Rows from block 4 of the image encoder, named by matrix and row number. Each number is 128 + 24 x the weight over its row's rms, rounded and kept within 0 to 255. All counts start at 0. Numbers have three digits each. After the name is the row's rms in percent of the matrix's.
# convs0: expand pointwise conv (encoder.blocks.4.convs.0.weight, 384x96x1x1), inputs 0-47
convs0.133 107:145117127122153110116100148151155151115131099121075124125123132101130171128148137147130089143139134088122111194165141168123134104129133184141121
convs0.134 111:138088134135164149145095139085151134130141144105113119178151126120163137126094107117130137140132179118151117130139160137181153141088146139091137
convs0.135 111:144124128126183109110107147151093163148139090181158142125112136123154124183129144095159067122097125082121124111129090153142139115136153096112105
convs0.136 109:129173129154093125096124172148113142129146102134153120145123154145151098118116085161154120130125119168127112149147135125092135124121090131099139
convs0.137 104:116123084120070170150128106132117111121116156151138095158137095097156109126151123103105161127146115129105150124168101135153107163121142117091094
convs0.138 082:160114113094149091123080134125131118170101126143083109132136133125151102138123131138153113135094138137150124117089143167123151133115113107100142
convs0.139 092:145147121176097133109124125103144134142162145131197148124120108116086151095121170096121134148134172140110109130136152119125117134113122097129133
convs0.140 097:175107103076158153118121158150092114096129099139136137165168107150139107109146152126118105100154089172116141115121140112121129132156119134062130
convs0.141 104:168102101128120094154136128149164100123124116144125141155118133102120119181124173154102136092145175136112185122122104157098182118109144132138122
convs0.142 097:134154086137089185193123125099117100132097112171083139120093130080133112131124079143137139146110102137147154140156110105079119184135125116140135
convs0.143 095:132124093165145112113117138122137139136159085143059091130159110152096139138122085090131146116112172147115138108162120080133129117108102123142154
convs0.144 090:141144086137136101183153116130152087102123090132120129142100146110124102149086141176126155096115120103117140131093156163194149121149130089128145
convs0.145 102:054135113121145106081132121106110096106143113137146132106124128132096155138165147140122109132132137154136111099142120132165098125116121108168143
convs0.146 108:120120163093101154162179152143089098148115125115118123166130170122136175105109139150123151099114118133149107113177185134108144193141136137157117
convs0.147 105:126103092153158116116133160176175123093145139115157120172149076115107101137108067122141132072111147172132111117147149117144104104130098121109118
convs0.148 094:119135132137126114160122125115123135136121101127093123165120120115159147112122122121165176105083084174101106146115170101159073109169177115093145
convs0.149 095:117103136135158120142086203112098111153082145146168140123127112137184108105105103104135119158167123149171120124125123128164148157143135147178132
convs0.150 112:123071151095146146120122152168128115134095127099117104112106123107143111103158124114155146141134147159124136151148149159139172114102201141132101
convs0.151 112:147143125113100105124117104107112139124100138142118080094160126123128144119103123146128158145144151119092080139130140083098159129133106153146139
convs0.152 093:097165107139113162151135151121114172168113154129156127094106164126140149108132115153151109110140107114148111129126107101114108131140130128104139
convs0.153 094:095106103135106137171102125153142118111121132139122183195128105145110162128095131087119104140148125159136145148126130171095133129160154172060119
convs0.154 103:095119119165171113154110104099119129126138131140164135145128099173109128108141171116123133141129118143161163120106123136159095143125171076129146
convs0.155 105:133124134134135182152124157098142150173101159115139109102144128077114131131122103086114121092073159138144133123145114133090144188166131114109153
convs0.156 099:105127145138091134174168136135099112118117131149108113151122142119163138116077112124107139090153116161116096118160154082122163131119095046118115
convs0.157 094:111136113099103118132131159126105112115102129181141120124133134137149109123125112118148095137132125136166157163103106130147109167108123068150158
convs0.158 104:140146093099133083150161120109116133144093111127129108082128111137086129158147166124084109132153129142097115125108133111125072158140125110142115
convs0.159 096:131182151160139122091098117108140151100191133092113153115138132138089115145149155080107122133121102087166087113154130126133115137105119101154142
convs0.160 110:151095108149087147144154149091115147104120134140154130124077138074133112183137141139118124134070123096123113125165152112154117093126067137131127
convs0.161 095:128156119073081118124129159122106153079126144130144131137133170139139147126146158205137156124141125131131111093120150131112128105123087136134136
convs0.162 096:179142121118132144126150160124147111124133134108110123133147161122107178118119111165141124147136154135110172129198135129123098130126149099126093
convs0.163 102:112173139107113138084163142112138097098127110106121162119130166167128124146143135165091114161157118092116136142135162165106115151145134137138165
convs0.164 113:135111107124158140141140123109122091110117149172116143154168116117148150128120101148118092110140075124136138074145104115134112108130132144100101
convs0.165 103:117131100139129136083157107126146103154133138108142138088127068118140144107149114170090055151139114103137112147135115106171121131153139086137091
convs0.166 100:171088150120129112133115123164179145156126121139113127154158086158127110161152130072181135113112179100118126120145130170163157117140127129160123
convs0.167 104:139099090142128123132152100119120131187131111143077104145141085133135150101095115128129138117128163114118149086099147153114144141097123125152155
convs0.168 108:073112116150113103142149121111155108148087134140130121140152094184149148094095123128139136120126151143153124059102145129103123154106142145141103
convs0.169 088:135084117141131117120114101115125125179125128130099124140187158124150128110128106148148184109125109173130159150138150135117149111120114121121117
convs0.170 104:140118136113145101132115143108132089105089144123126094078166138105154165111095109089152100146098150080172097126110114128133121111134112147105178
convs0.171 102:162127107155120139116118128108126113152121148155096116111172151136141117094145141128131132130098119102135158136131060126115069134109116101119137
convs0.172 105:135165130140116155169103113101131121168177120147123117092163086182116154132109132193126163146155081111147132141103110097132089120139164109160136
convs0.173 100:181168142121113109191116180159139154141171138101150126111159120131116193088113110133155117143138117127154122156151179107131114125135137098165139
convs0.174 108:140119105153126096129096109116130113154139168130151140128105128149150152103063100128121065131136084149109120135120092116081119121139166112106123
convs0.175 112:121164132079141140082092104127146113112150158121131126125075136121139087157090179123180115133097101121131119120127116138126099109134139131106155
convs0.176 104:112111155123156152148141144145131138101162073135112121137146137126134116144101172113120142163089107107146075084155125131105089129124135112125186
convs0.177 103:138098102135135102124167114122113160145121138136155162133131147125136129141143136123101169131139098140142092176107183108137129103138132116190124
convs0.178 113:100076117128123179166184083101144126139126124159109124169171115125103142111119131109127155120137154119139179108108131122087139157135108118122138
convs0.179 100:118135081142130167125141127132115156146099106154128131168080156093120118161142100118124134173153115143128129174124184144108128128119108156107146
convs0.180 118:147115143116129117158132164181126140144145129107100132119126123132117105158110117141138124175116123121139144108165140125141156166086117079108146
convs0.181 100:143139133126149097123178139172115114114157160143133139169117118082142117105119124111128141154129113088074165129102118135146141133113160076118154
convs0.182 092:049169148136133117138105132125143167110118079109105139104113117144144132151139128082119102127117105089108123128141102181092103134114112171134124
convs0.183 092:120137119083145092097165105141118095114119114144116129162132116077108140149098137132137128143102120135127144151096169106097109178160151148130162
convs0.184 107:086129122114141137115127129142161116105137108147161130156098103108129139147132104115157082139131102198144151103156092135084138174098160148122124
convs0.185 103:116152136110133112097115132113150125171137143130120122083139096113120128135186132119104146123101096099142142170108126088124149128145125131136153
convs0.186 106:140133161120142131146126156152081121121095116114117130076106150146129162139133126145159141066143133121167123134178117130161121117113111090139127
convs0.187 094:153093156107146133108175135159158150155112152188114142122164153148144166110105172135114108132119131139147096098115098127108134144108160121158132
convs0.188 097:070101152151155133076131183074136150097127126121138136115153084103142137153075104147134160113158121081095105113147131148096134166114134140100114
convs0.189 102:120100144119140100172129159170136119144134161130152084107120152122123152133149166115136108160120160134092130116143118118114097118128120109119145
convs0.190 103:114159081108112167131135133109116108123125129125112113169129167141166074147107108168107178132140154105131111101104127120154163107109159112129126
convs0.191 098:147097120127120140085097157162173130103140161130132140135123140130161157128106144189126119073137149101132130119084163151126144164117190122124147
convs0.192 093:091200165105118154136170140119131127142120157140132133140095151144159182065117163137153124148166129132117122128175137125110117145134134150145152
convs0.193 091:140126140114174113106181148159123166131131150117137153133127147133148145118199096148166151114155178099113154133151147147168126130138109120147113
convs0.194 100:081141131146107128142104160114140114151104124191129144105110120148108189123142133134148157114159170124139158169162127138147117119090117150132108
convs0.195 094:178152128136144120111120105154130133141155181139168146155133091134175087115121146106132128104100131128141121172104149146083154123162099101138097
convs0.196 097:132127126116164105105132153157141165133102108124121145124117116133180106137091161167100111180075104114130040122131131174158120128122146146100126
convs0.197 091:135131139135156118148136098159104117122096176172099142114127110126144115130192132107140127069122114154164158129123116128165094102200183125136085
convs0.198 099:117116150094133160142109091115124103114146120080141102120138115156108146102124124082097145088119145168110080133133130149110172092117130123152131
convs0.199 092:178117149111128095127150183175147125113148100139070126142123129128108126130110140141156118149102136136126111142168152144078129117122097131103076
convs0.200 113:121160172103108128189127087108153148130150098165149089095127131145127110121148143107120123201168148121121107095136111113127126107075130169113137
convs0.201 116:153154146151117111144129087114143152118089137143091105120136159156141113055129120156166183113135145117105094149141110104132123109098147123114129
convs0.202 097:086122153130142136082118155110115095127182104150116148136153146142113108148088101169112163125138076134133151102158099174076140139156130125121113
convs0.203 101:135140120157139145100097152145122148118132135107119150184103087091134132080144134147149152115115111124140091164117142103168127121151182098092168
convs0.204 103:091122136129161076116120158124102116116162155126148116100065109108152165124178119135129110114144177140156128127108129118137083133097115110102113
convs0.205 093:071166111124127148131161152115095136094135121146157106179110139111112165103133165104098122144119113148154094135160123074132108145131140134140148
convs0.206 112:172108092114108155139106122109133109114128123127118146093142126163156128128125140142104067163162120126142107111165160118087152089133142142159113
convs0.207 104:157128082140146111125149141135182127133135083142107135128122081154139114151119174085090136119136119158148119129111120132114161139117159120166098
convs0.208 108:144121115118097093135106112110124151150124114160164128105121179137153124145093132132116150120098124052141057153118117088115111124143097180144140
convs0.209 107:099129144097140118122182142158082123127133124142173158107126149140141168092077125121152127176120093111128115124178130092112119177117181097082128
convs0.210 088:125136174105132089127138151057173141141164150115191145134126119150136115126136177114143137109086159125100114139129159155087129106074102116157126
convs0.211 098:113122113169126103184099114123081106107137141097139107163100163080150167107149144122128180119143090126174128122140158145135135132099132145127137
convs0.212 102:114088161180189136149128141140119133141102141126082132144100095139139160133126091130128148128136094108129120118149115139092140116130130122153122
convs0.213 103:145142128176151123134176175118153155122159099143133133095169094138127120117140127116130124110111123104122119094104180144181106167119125150158146
convs0.214 093:105138118133154119108130130135140124135157174123180132119105113102152215120103130160132089135163136139141124113145096108112101119125149140123098
convs0.215 099:190119097133112132140162135122123131153120094119130140124150153082125099091138124152159111076119158143136100109138111130139126132081148153118158
convs0.216 100:148143107089119106177152104175140162144127133112144153142107153094112142139158160125146107099132086088105080170129141128133136110162153127125151
convs0.217 097:142131117139156128146151147117153186146162087131116104119127126116142096116137088116157156137173155162109160112155153143114132121135099136131090
convs0.218 100:146116116107126121129141121159103142136097094106156125072137105130112150193171140104109133134125091156097099148147094151148094140137166118133139
convs0.219 099:136114163123169150143121116119151131140124150111106065130158149152186126135130162124118130100164110124157110093147118132094167097129095165134105
convs0.220 083:138144156063114138077112135162093141131109119089089152149139131136116124152128091156171106149137088119139161101131139089122080158116185138120121
convs0.221 094:047125138093089087155131079128079134122105131098093113107165119127121136105117142097142109118134156134096124067134130115109138160098132106146126
convs0.222 087:138119103097127131203162112075130103111109164171092123135132128122136170136124064134154124140124130103156166147114104153107125175137160139103154
convs0.223 101:129140117158106181134147146115102102156146149122136156148128124154138114081109096117114100092079149140130177121098098120106115120144121133116182
convs0.224 102:160111086130145125134135168109124123132150117114160119152150128133136153157114113111131119119121114165175118118132123089138103160137123096122133
convs0.225 111:114099177177108100145130112125130166140106129115162114125131128146134131136120169161130140136115124124137073155119111107173099120144124133129121
convs0.226 094:171132115083108142148143119118147104118112083156108104139123160151166091104117117146146116125141132127158131134117094106153092167169155126124160
convs0.227 087:107151119091154132081113136130124143169095157114142127118115091134138079156135147103119179117106130128129151144123121155162173079129119116161108
convs0.228 090:116093118140108150096142167157118126140152130085108102107148143159109127134142167113140123122129117146142133101147127138117134135137118109102136
convs0.229 094:105163107123147144133100111142161151114120132158133138120125123115154114140115168159103114113132103141144126117117184177185168129139157160152135
convs0.230 093:135127136116176113125121109139111131137149132113096153142188159105115110100104094105126108144085111130159152109125192163155112130174184137137132
convs0.231 098:114168161099126125107111112147147126139121097113087098098123146181168144119142144098135097123122122118162119102115096150112151118102135150111117
convs0.232 081:132129147061135141114153128174097102117150151130089134094128158125097147117138136118144233140123083129103125114112165103102127158120114175123161
convs0.233 095:105129135097123126156146143132083144150114127129151118143143134120102074156118116114151165067145167126143137133110110127159127138095111122149110
convs0.234 102:123126102130105143112137143102155132144138122115182142112147117135105158147119148093134123156149141104136156098134131183142137104130135171130148
convs0.235 094:117095130139091126100113119110125153133121088105104112111121169110127135108150133099136178117146083088091113126110166130092149117120151118137154
convs0.236 091:109116115159104184137106111162129153138143155157078147155115102155173163117117126122100144189068108125125126127112157155133124133134123080142137
convs0.237 101:122105154148137146150141124111124099114100186154149158165125126105116124115134122165177145131130143143139109174108100133116176140154125146123176
convs0.238 117:086124127134131105130153166133121126147089160114155118130126132131124097160125152149162113133146153136122120155166135093140101132093127143134152
convs0.239 087:096121121130148124108113194154145095083160108092159154143158125082124146166149123185158114136149156115154160105128122156103185095120152133092119
convs0.240 096:099140114141098146146090139117173110136135099119150107113083128175109107122116152111153106176117156109139102118109108135094114160126161123156099
convs0.241 083:134093127155175104096092106104107095103138142149139159081111132120129162075124112128100177129097135118143124114138111142122090087138142104151143
convs0.242 103:106092144097175112134121109131129143141151110172153171134105141143116098107121142119154130128161165120115180084119118136122165122114106128118110
convs0.243 097:077110124157094146132129142146140143091144143142077118141116129180121144113105105166136131120140116127094135147132158153141170124139074137165106
convs0.244 097:139130148131201096147090134135100144086140129160141153094106108148111139095132145119137157149127095158149113119138128149140102137136106148150146
convs0.245 091:069121110108144120075160150144091102156136171172148102165132129148083148146108157163135109154144128165097106143130109084165121147110140114162128
convs0.246 104:149122114098140146172094146104155080109163124104126125048104136171155124139136155111110124152112124062136145092130085105154125158154153116084112
convs0.247 104:122190101140127140119148087094135126146155131090108089112119092127110119138132134115103140132141052142125073098148148110167098097112100147139134
convs0.248 103:086131106129105130154102132144124123094141133164092122149097104182159138134152134118129128148090132132074083174147166114169100101123139129095126
convs0.249 099:146142073118152103115120152093179116150123148131098163134102131116155158079144127133056142131096086087129115138125113134117157101119168111129097
convs0.250 090:057128121109147155147126068130106150144146100120104125144106115148150118143140125101122163179091126114143127093165142105169126127103141096164123
convs0.251 094:145128102148123164095151174119129142167102120132097144130106165127160191104113139120144159123105124115137138107127091117149079127122139103153123
convs0.252 104:136132103164117150139156124097118166135104148152128107151154125146103117132125158129115106127179144090131124156178147155148172121156134151150088