Rows from block 4 of the text encoder, named by matrix and row number. Each number is 128 + 24 x the weight over its row's rms, rounded and kept within 0 to 255. All counts start at 0. Numbers have three digits each. After the name is the row's rms in percent of the matrix's.
# proj: attention output (text_encoder.blocks.4.attn.proj.weight, 320x320), inputs 200-239
proj.66 076:121117161140102116124174168144103174118161095128101116109117100148117157117107152084103141097144072104112147096127159124
proj.67 105:097102132146149107125133157130092140115140131103101098050127109136151137098140147117110119129149092135142118135114158119
proj.68 077:128127146074101080125152139109151136130117137151128164182094097106121107191132121156147124105111174111141129132151148107
proj.69 085:112099130048098129112114149069142123168106138141105153148119116114115093120149111130114166141085208110153124130132084101
proj.70 105:138130151145140111115133151144113107131141143148139123122110122119129117132118149138137107115130124110112120106134115105
proj.71 094:123175181078106087112125184112120139170157120130085106073077133140100118092136134133114156081112170079078182085200176093
proj.72 099:153145109123177132146153131167145107128124157117190124118141123140153073160110131130140129138139125121091089128150131162
proj.73 092:126131124084120111130106121086159124142106131151114170191112134113100124105146112159133144127100183122138140124109112111
proj.74 079:117184151106101132100128183136133131157179127129114123130090084135114126121128151130116144121129127086084123073159162123
proj.75 116:087141136144125134141100141144097118132151122108105092106117125137132153080138148094120146115123137113093157110152128111
proj.76 090:127105093120170144139122069135154107081098130119136157118165163105158144156130114127149114142151113188181089205071120120
proj.77 116:132135152126101114106156137142123158141138123135107135106095121127134127134123130135102129125117110099130122103134170151
proj.78 110:124133159093110114106125152093152123149121143143125148162104119126117102115138103138124128120102167098123145120163140111
proj.79 124:129108128154126125118146137152127145115156112115128102112138135135155139145122150117133124128166069150137103137102154155
proj.80 087:104185155121113103089132175104094154144178135116074104076083106125102157078136150130113132087130139092096123074191180103
proj.81 111:153147133165191131132162118181130115101151146135156106091149129137133116163113154121157110149174074137112081147112140166
proj.82 093:133075097162159173139129089160122108102120121143153138139162135099152141185096129119142109164147101166154079194059095149
proj.83 082:158095095137152160138116080169163085098099110115178119170167098111145114191146100142154107160155127147147097173071043128
proj.84 096:096109129140141149133086112139139111081093124110123136131123133116143139150151104118141112146121116141157138192093099086
proj.85 084:120117122184162144142127119193085114072125105121146107092158154127148137131134157106145127156173053154124086136108119143
proj.86 076:099129134171096128142084154154094125144142126136098082079104146128114158102131146068097140130140117110116173083175184106
proj.87 087:144114105148155121084136099151128106093146138104141093094152121140162156124141155144144102128139090152161078201069109125
proj.88 107:090134144105136109113092160106132150149134129109122097088114131140139113063136124123123146108089123138105154103153164106
proj.89 142:111163166103109123081163182084115165133148125114082141062090116140135139082138150131110142089094125076111112114178169103
proj.90 158:127168159067101103110112176073141136188142151134097133114082123125106105085143117134111151098086197090097178084198153084
proj.91 097:121143149135116155110102132103130115136102128131107143115130136134134151129144126122137115122120156111127130128127135085
proj.92 073:124140146124169107143137118160114134123132134126192110117107133117123102158138132128116107132165091141124128132109142110
proj.93 117:122160114108096136149096134097126127178113144131125127146147144133097111073129098124124155105072210141102177092152116130
proj.94 093:129137147088090116119120146096171123158126144130121131140091119147098142074136133160107143104080182110111157076176137111
proj.95 061:116119149146176137159123109171128090111095135120134147146132134106134090165123126122132125093138114153143143133166115125
proj.96 073:114119134086096103121130158105138178203112139106106148103102130130107109109131106131121142110093160127108175095169171119
proj.97 081:133132129090122139109125118117139089147123135175124147185130105104110116113134107146116091121123163125120124131128121114
proj.98 109:144105125079109129124128120100146136139129135159126175213121124135101096146124092166119135133108170115141127112137113146
proj.99 108:113144129150134120151118142171105111127142125124123108091125140139135122136116124110129132134158089148111133132141155149
proj.100 078:125168147088086141113163177087124168172173111143092155108108126169087127114123154120088161081094162071064154046217183126
proj.101 098:134126160059133111125146115113167125116110121159120156134117094090123125156146112152135117121122139109155121155123114098
proj.102 083:114115140131098103130157136120129108142138141127136132154132140149112123135123137117113143127133114137112141092129143130
proj.103 075:140149101074144146146145135114105096139097171136156143165166112113094088154114087155159144099110152152127149149155099110
proj.104 119:147125103102081135157122103087132115173125134147140150190118143129109106115117085132110162123094176151116166083147130167
proj.105 093:141131153069094125115127152078152131168105127151099192151112124116109079128140082134114155118069184098157159152152136102
proj.106 055:140130152114167149137190119139137108116120150140184133152120083143155072162149108143128145118105171146175117138128095144
proj.107 077:139104098092114142165063100080146123167092159119176134185159151114119101095145073110165163154095195190117179127123105119
proj.108 069:086150127107096127127098160074136148184134117120112137105098127155109121074130119114135171101090193123092171073184133105
proj.109 119:138131135142145112091173145144134151116145125125102126095098094132134165141126174157134105115155087081135090145130124108
proj.110 125:111134143126140125102152148158109139093162121121109125101111119129138112136126151114139123128148069104123114131130133103
proj.111 092:119146169124120128140151137133101130138162138095129105087118124149134098093112150110109132080147096120113119092169161117
proj.112 088:124158170029083138114122185068139157167136142142087180133078094119097085119148088125128171094065199065132200098187135067
proj.113 130:136100113147113126136135124135125133118139125122131119147126123144141141129112127116111138153138107148131129124109124143
proj.114 066:121174147078110099100163168097112151171129143130118170106075083131092101118126110154159130093065175096127147099183162109
proj.115 068:127098103137088173160120163125117151130090122127111143149126148147127126104146084124115136116094150125143164133139085121
proj.116 165:147150142096159114100140130118173122123117139150153150141118129116118120141139135180137094129127130090132101115129129125
proj.117 086:089094115146131148142073123120119100096075147123104118132161150112148160089145094103127142144114152196141154182103115085
proj.118 088:105126138134129135097147131104087135151162147109092122081120094135140143114123160098104145121132085091113132114158139119
proj.119 090:124166136128149121107122143126134117137132148121125096078141158124138167097153149129114121104119104119120122118152154127
proj.120 154:127150186045085091097153166045151165173134141144090171127073122126109086099137115159118156087070192069103155077201189110
proj.121 126:100159173095066100099155193077122152170177119123078136090077089156122128084134146144089174100106144070088149059200182122
proj.122 080:136109091144101138158108125145115107163108115128132130142144157131099135098110102111118145116081186167113150099150109132
proj.123 080:131087092133182154138112077168151102096079141117123137162178136121140118146115132132170110156137117187188082229071080135
proj.124 087:133113137165160105067140158157107139075136116115125095034100112143168142132128182137128090150169046083119073141116148107
proj.125 078:146114116157094140143173151165138157145141123121151128137116137142137158158123150110117145169180084098116132077115157181
proj.126 120:143125116135144116133176104173123141091149116120124134130137109121139129178099134133152129133149084145154099157098119149
proj.127 115:141119122166142145142121098160122103112104116134148123125146135124128131155141132120148119146156110131129125153100101128
proj.128 090:133138122121089141131083139105131130159115120110102124132140174133102133057106107097103172105099184146100176093170152148
proj.129 127:101151140168138118113143160166113135099155131106100089065106120132139150135120169116134125122151066105123118141127145116
proj.130 073:157115069142164152143172069148145116094121093137175159169181163110162130184122156136147118162153106177175043155074118162
proj.131 083:137085090084133117144147078105144137113102124133138174172172142120133119151133125143118145152120122181191110185063098155
proj.132 096:096168152137106116107102177119098118145140100093075097077111110137113131064141118101113154083105156119107168123181153083
proj.133 089:117135096157099136137112132151077120148145149105114128112152135118116136118101132099130157130150112131111161122133146142
proj.134 089:146105110099146130152119110164154123128101150136189134132171139143129088156132123151152133148133125151144111163115094133
proj.135 124:135145137196175110088174138171117142082169106126146097078111090144152170158119190149130088140190034081143069138099144137
proj.136 101:148115122104089129150099119104127103179101147141123154166129134117110132144112101127128140127093166124130149120134099122
proj.137 099:119083101142146155133072081121143097073089140118152115157161140109141148110146106129139101151117126186201123168076063093
proj.138 090:149099092167177137153135067181129136084137114135164140144170140122159131192098137121136113180176064181150073175047104168
proj.139 087:121154150095069116119135161091118109177145146136122157130096120133098092121132083130095142099104169070091162054180113131
proj.140 084:115173137051078119142105147069142124198137160132153153161095129140071095069132085152123155079041225114091184059201123128
proj.141 095:132177175115114122117143138120137144136131138111089129073112165134134132112162151142136130116112130114109146107165165106
proj.142 084:160091047131175150161114074138153143121091123134170141144168118121163145143121115160122116147151121190168107188061100178
proj.143 109:107097099152148134141127105175126109073107127114141108105145120117160153137123138111150113157177069177161082190084110114
proj.144 081:167107153097157092120179125150185158095113120149140164131129131102133109155132153184127092152125104139161105165106156138
proj.145 121:111144143107164111112161122152130128082122135126134143100132117106147126143123144145136108115132084143150085170104137111
proj.146 089:123132111172087155141100147134088140148137119122101119119115147146118152086120128109113156124124129146097174100163158151
proj.147 082:108129115181163115134173125182093144098142100114136084093140146149148152132114191108116110146170031119108100099097164177
proj.148 072:123112100207164129145091083176121101092115097105142097084164158104147174128147134083158100149192064138154093149078161124
proj.149 100:119069052168149139132116073146108127097105110116163134153169127115175148165107116105140133201152093197164091219044087142
proj.150 087:146103076221187159165146088235098097082115130124176112109176157131167140155107171095156107195193065196125091174087111176
proj.151 099:138097127099111139122140120096162122138116131154120146165155127145129136140131118162124132129113170130139130120101103127
proj.152 084:111123129110112130156084153092107102160131119113138124139144128126099128083146087110134140104111171130106149090175118110
proj.153 088:166134146101129138149087139104154126157096147143143163193140146117114120123156078139129139116096188123131130129133102120
proj.154 076:129118136155129139105141118149120134106144097120109119099139112149150135136110139127137122144153087143139074158114113128
proj.155 096:141130137150160118105136121163116133076139146123129114094134099132147136140124168115148099133164052107122089127110134129
proj.156 153:102100088144150151157082092124128097113093126104143120141167150108131130112133106108145137142116139198156148158096099115
proj.157 113:136185159092090131127101165073139120191114160159089144157106109132086107077140101122116131093075223085097152068198119112
proj.158 098:142106125081138114141089097118136115122083146137145162194146146087136098143137085129155099138124177149159140181111078073
proj.159 192:132124124138168121137157133152122122110141139126160132099141122136165110167103152135141134139165062150126093148122136141
proj.160 100:123128127186148117104164119173119148096130109126127092086119143135123127155117169129138125139171048112123116138126162148
proj.161 074:130170160140131151165090152113101111126121147130101141113155160119103120093144121082174164099111158150118188125184139125
proj.162 102:125175177097137114092161178101139127149148125148105120090105092141125135101137158137133126073115133103103103075171163125
proj.163 067:118119118150078114180086112104075120156134096085077119152145150136089136092115111052120170118113173173103204127149150136
proj.164 066:129102106109133124123118119101109119140149135134152098167118125110133147085111103163113112106135175161101148122146100094
proj.165 063:178139095128142133169156087138159159118150108134180140162146165119121114160105109120125130139158122160133120109122135192
proj.166 053:152114125099135112120106091129130130159102113157129201177150152083111090180103082135163132144151141116151158165112099156
proj.167 202:108139156163131113086139167141106154098160105114078092054104102142138161102128164116116125116152068091127121126142161107
proj.168 086:141118114103115163177055113089165098143083142130147157193154183119118100125159085123137115145104200170132196114127120109
proj.169 138:107130135152137116113148161150099130125159125111135081078111106147140154119112166123106140151152077106105108108139159142
proj.170 081:123111137161169127117129111120140119116136120115142104125132107130148160124137154132124120135175083145130078120109103155
proj.171 103:150111136175163127112134111195127115096132116128162122143137112121133139167118132124153078150194060138144100159084113133
proj.172 093:117121158104136101096124133112136154119121131119121135114091120112142123145148135138141098135130105095142085157120131123
proj.173 093:106124146105110137118093123089125092140109148128098154151125094091128104134164078122145135112081159123149130162105102090
proj.174 075:135115118189191122130155089189154120064142141132147102135167158128143172190106171135129114147187050179154076162070085173
proj.175 099:124141138077103125135096164065112135172115150138104141121115122119122105067131119114117158088097182107108161092194143110
proj.176 089:154139155147174122098169117149152131123118125165151153152117152114123107172125158160138074124144110098118102113120138169
proj.177 078:101139128136132141149075117110125117135119127121117091111129161120125135076153119121084128149108160137109147128134114115
proj.178 069:152107118112150144164077083106147077155095115157190158209164164100107100134129109139113112169102193180125175155120090141
proj.179 095:120134158118102113127133133106127124166140123122113145148115121122128122122119106121110140104105115116111172095168166130
proj.180 079:117142147106109091109140155095129147141143108123122142113122101144137133097124133106127141118145117084104128119119145151
proj.181 113:132161165089110110112184152100131161146127140131096167091110126154144122118141165142120138099127134082134107120146160117
proj.182 088:125136157128119128131147171138126138149142115146099157112111111120106118131139137121109155112140113094109139100146139117
proj.183 093:135117087164123133167101112139115147129115102119134106106143164121149141131126123093113149156171104166113141146072132162
proj.184 102:116161152116076113098156166107130168153172112119081138125087104126111137111126140122105151124128137062111172078173163123
proj.185 134:141174151083116114107154170104144143144137134149108150125097116126099099126130128165138118094104164074111138098188153108
proj.186 106:117143134166159113114168157150110157071158130112130107078133116118159131157107151129127123148174054131140092168101131127
proj.187 104:111146127128096131138149138135118158162155110119111120087120136160134134129111151115106156133139087116119130116143157138
proj.188 102:129147159074129102101130153088144133148121141127127142130095107137118094137139119153130109111120141095120133121157133100
proj.189 110:156141141070111102129136129082161120161127154166140146190095108120108132147137103153124117112110187074111148078131125112
proj.190 059:143149151120102151133158134098126155141143127129112158119119108153122110165099122114137156117120139145153128145164110175
proj.191 083:153135129132159128111169102170138133079134107140136147149121111126138150216115144169152079130169101101147076171084122156
proj.192 086:127090112181102140187112115145105100135106117131152096148153157144122134115114113097118145167127145137108161108083116138
proj.193 078:122108127141139136131180127141108158141151127119170149112128116174139133168094157127127144157144105134109101118140142185
proj.194 130:109106142159111122088137117123123171095130098109067131092121118120154185111131157131132139134128088129166093159078161110
proj.195 080:108132137056074136137077178061131145148114129128101128155086100129141110104148092123116140106076202105126184141191131069
proj.196 087:125087088164142118132094094151136096083102117127147131165150139109133157150119107128133114174151082188151119189077099119
proj.197 079:123136119161119135134113141137076141146165108117130087131100132119122149113128118114121134114149143097084162103152123146
proj.198 111:092179173140120107108124177135096122126164128117108095053102123152114113076118151108106147092120105084068163065209172098
proj.199 099:145089115084146140156089069125161100101077130158142162202158155100109099158145084156133097155122158148178130158068062132
proj.200 105:123183168065110117100107171105129141153142135123133117111079109115120110097131130132135124099105166093109153085195136099
proj.201 087:128179128165151132138149153155149115115134138152145117094112127141137121122134143126127108113146117123129115119158130125
proj.202 123:131147109157147127133134125155091137115143104107109099069132128133124159126123142113115146126167066146134105145124151154
proj.203 259:119151154152152122097153148143117147095136123116107099065118123130145142116132162125128117116152074105133097138132156126
proj.204 082:124107094138163154156110091176147079106087133143188131158174137128132110158127096136136117168145119196151122179074067125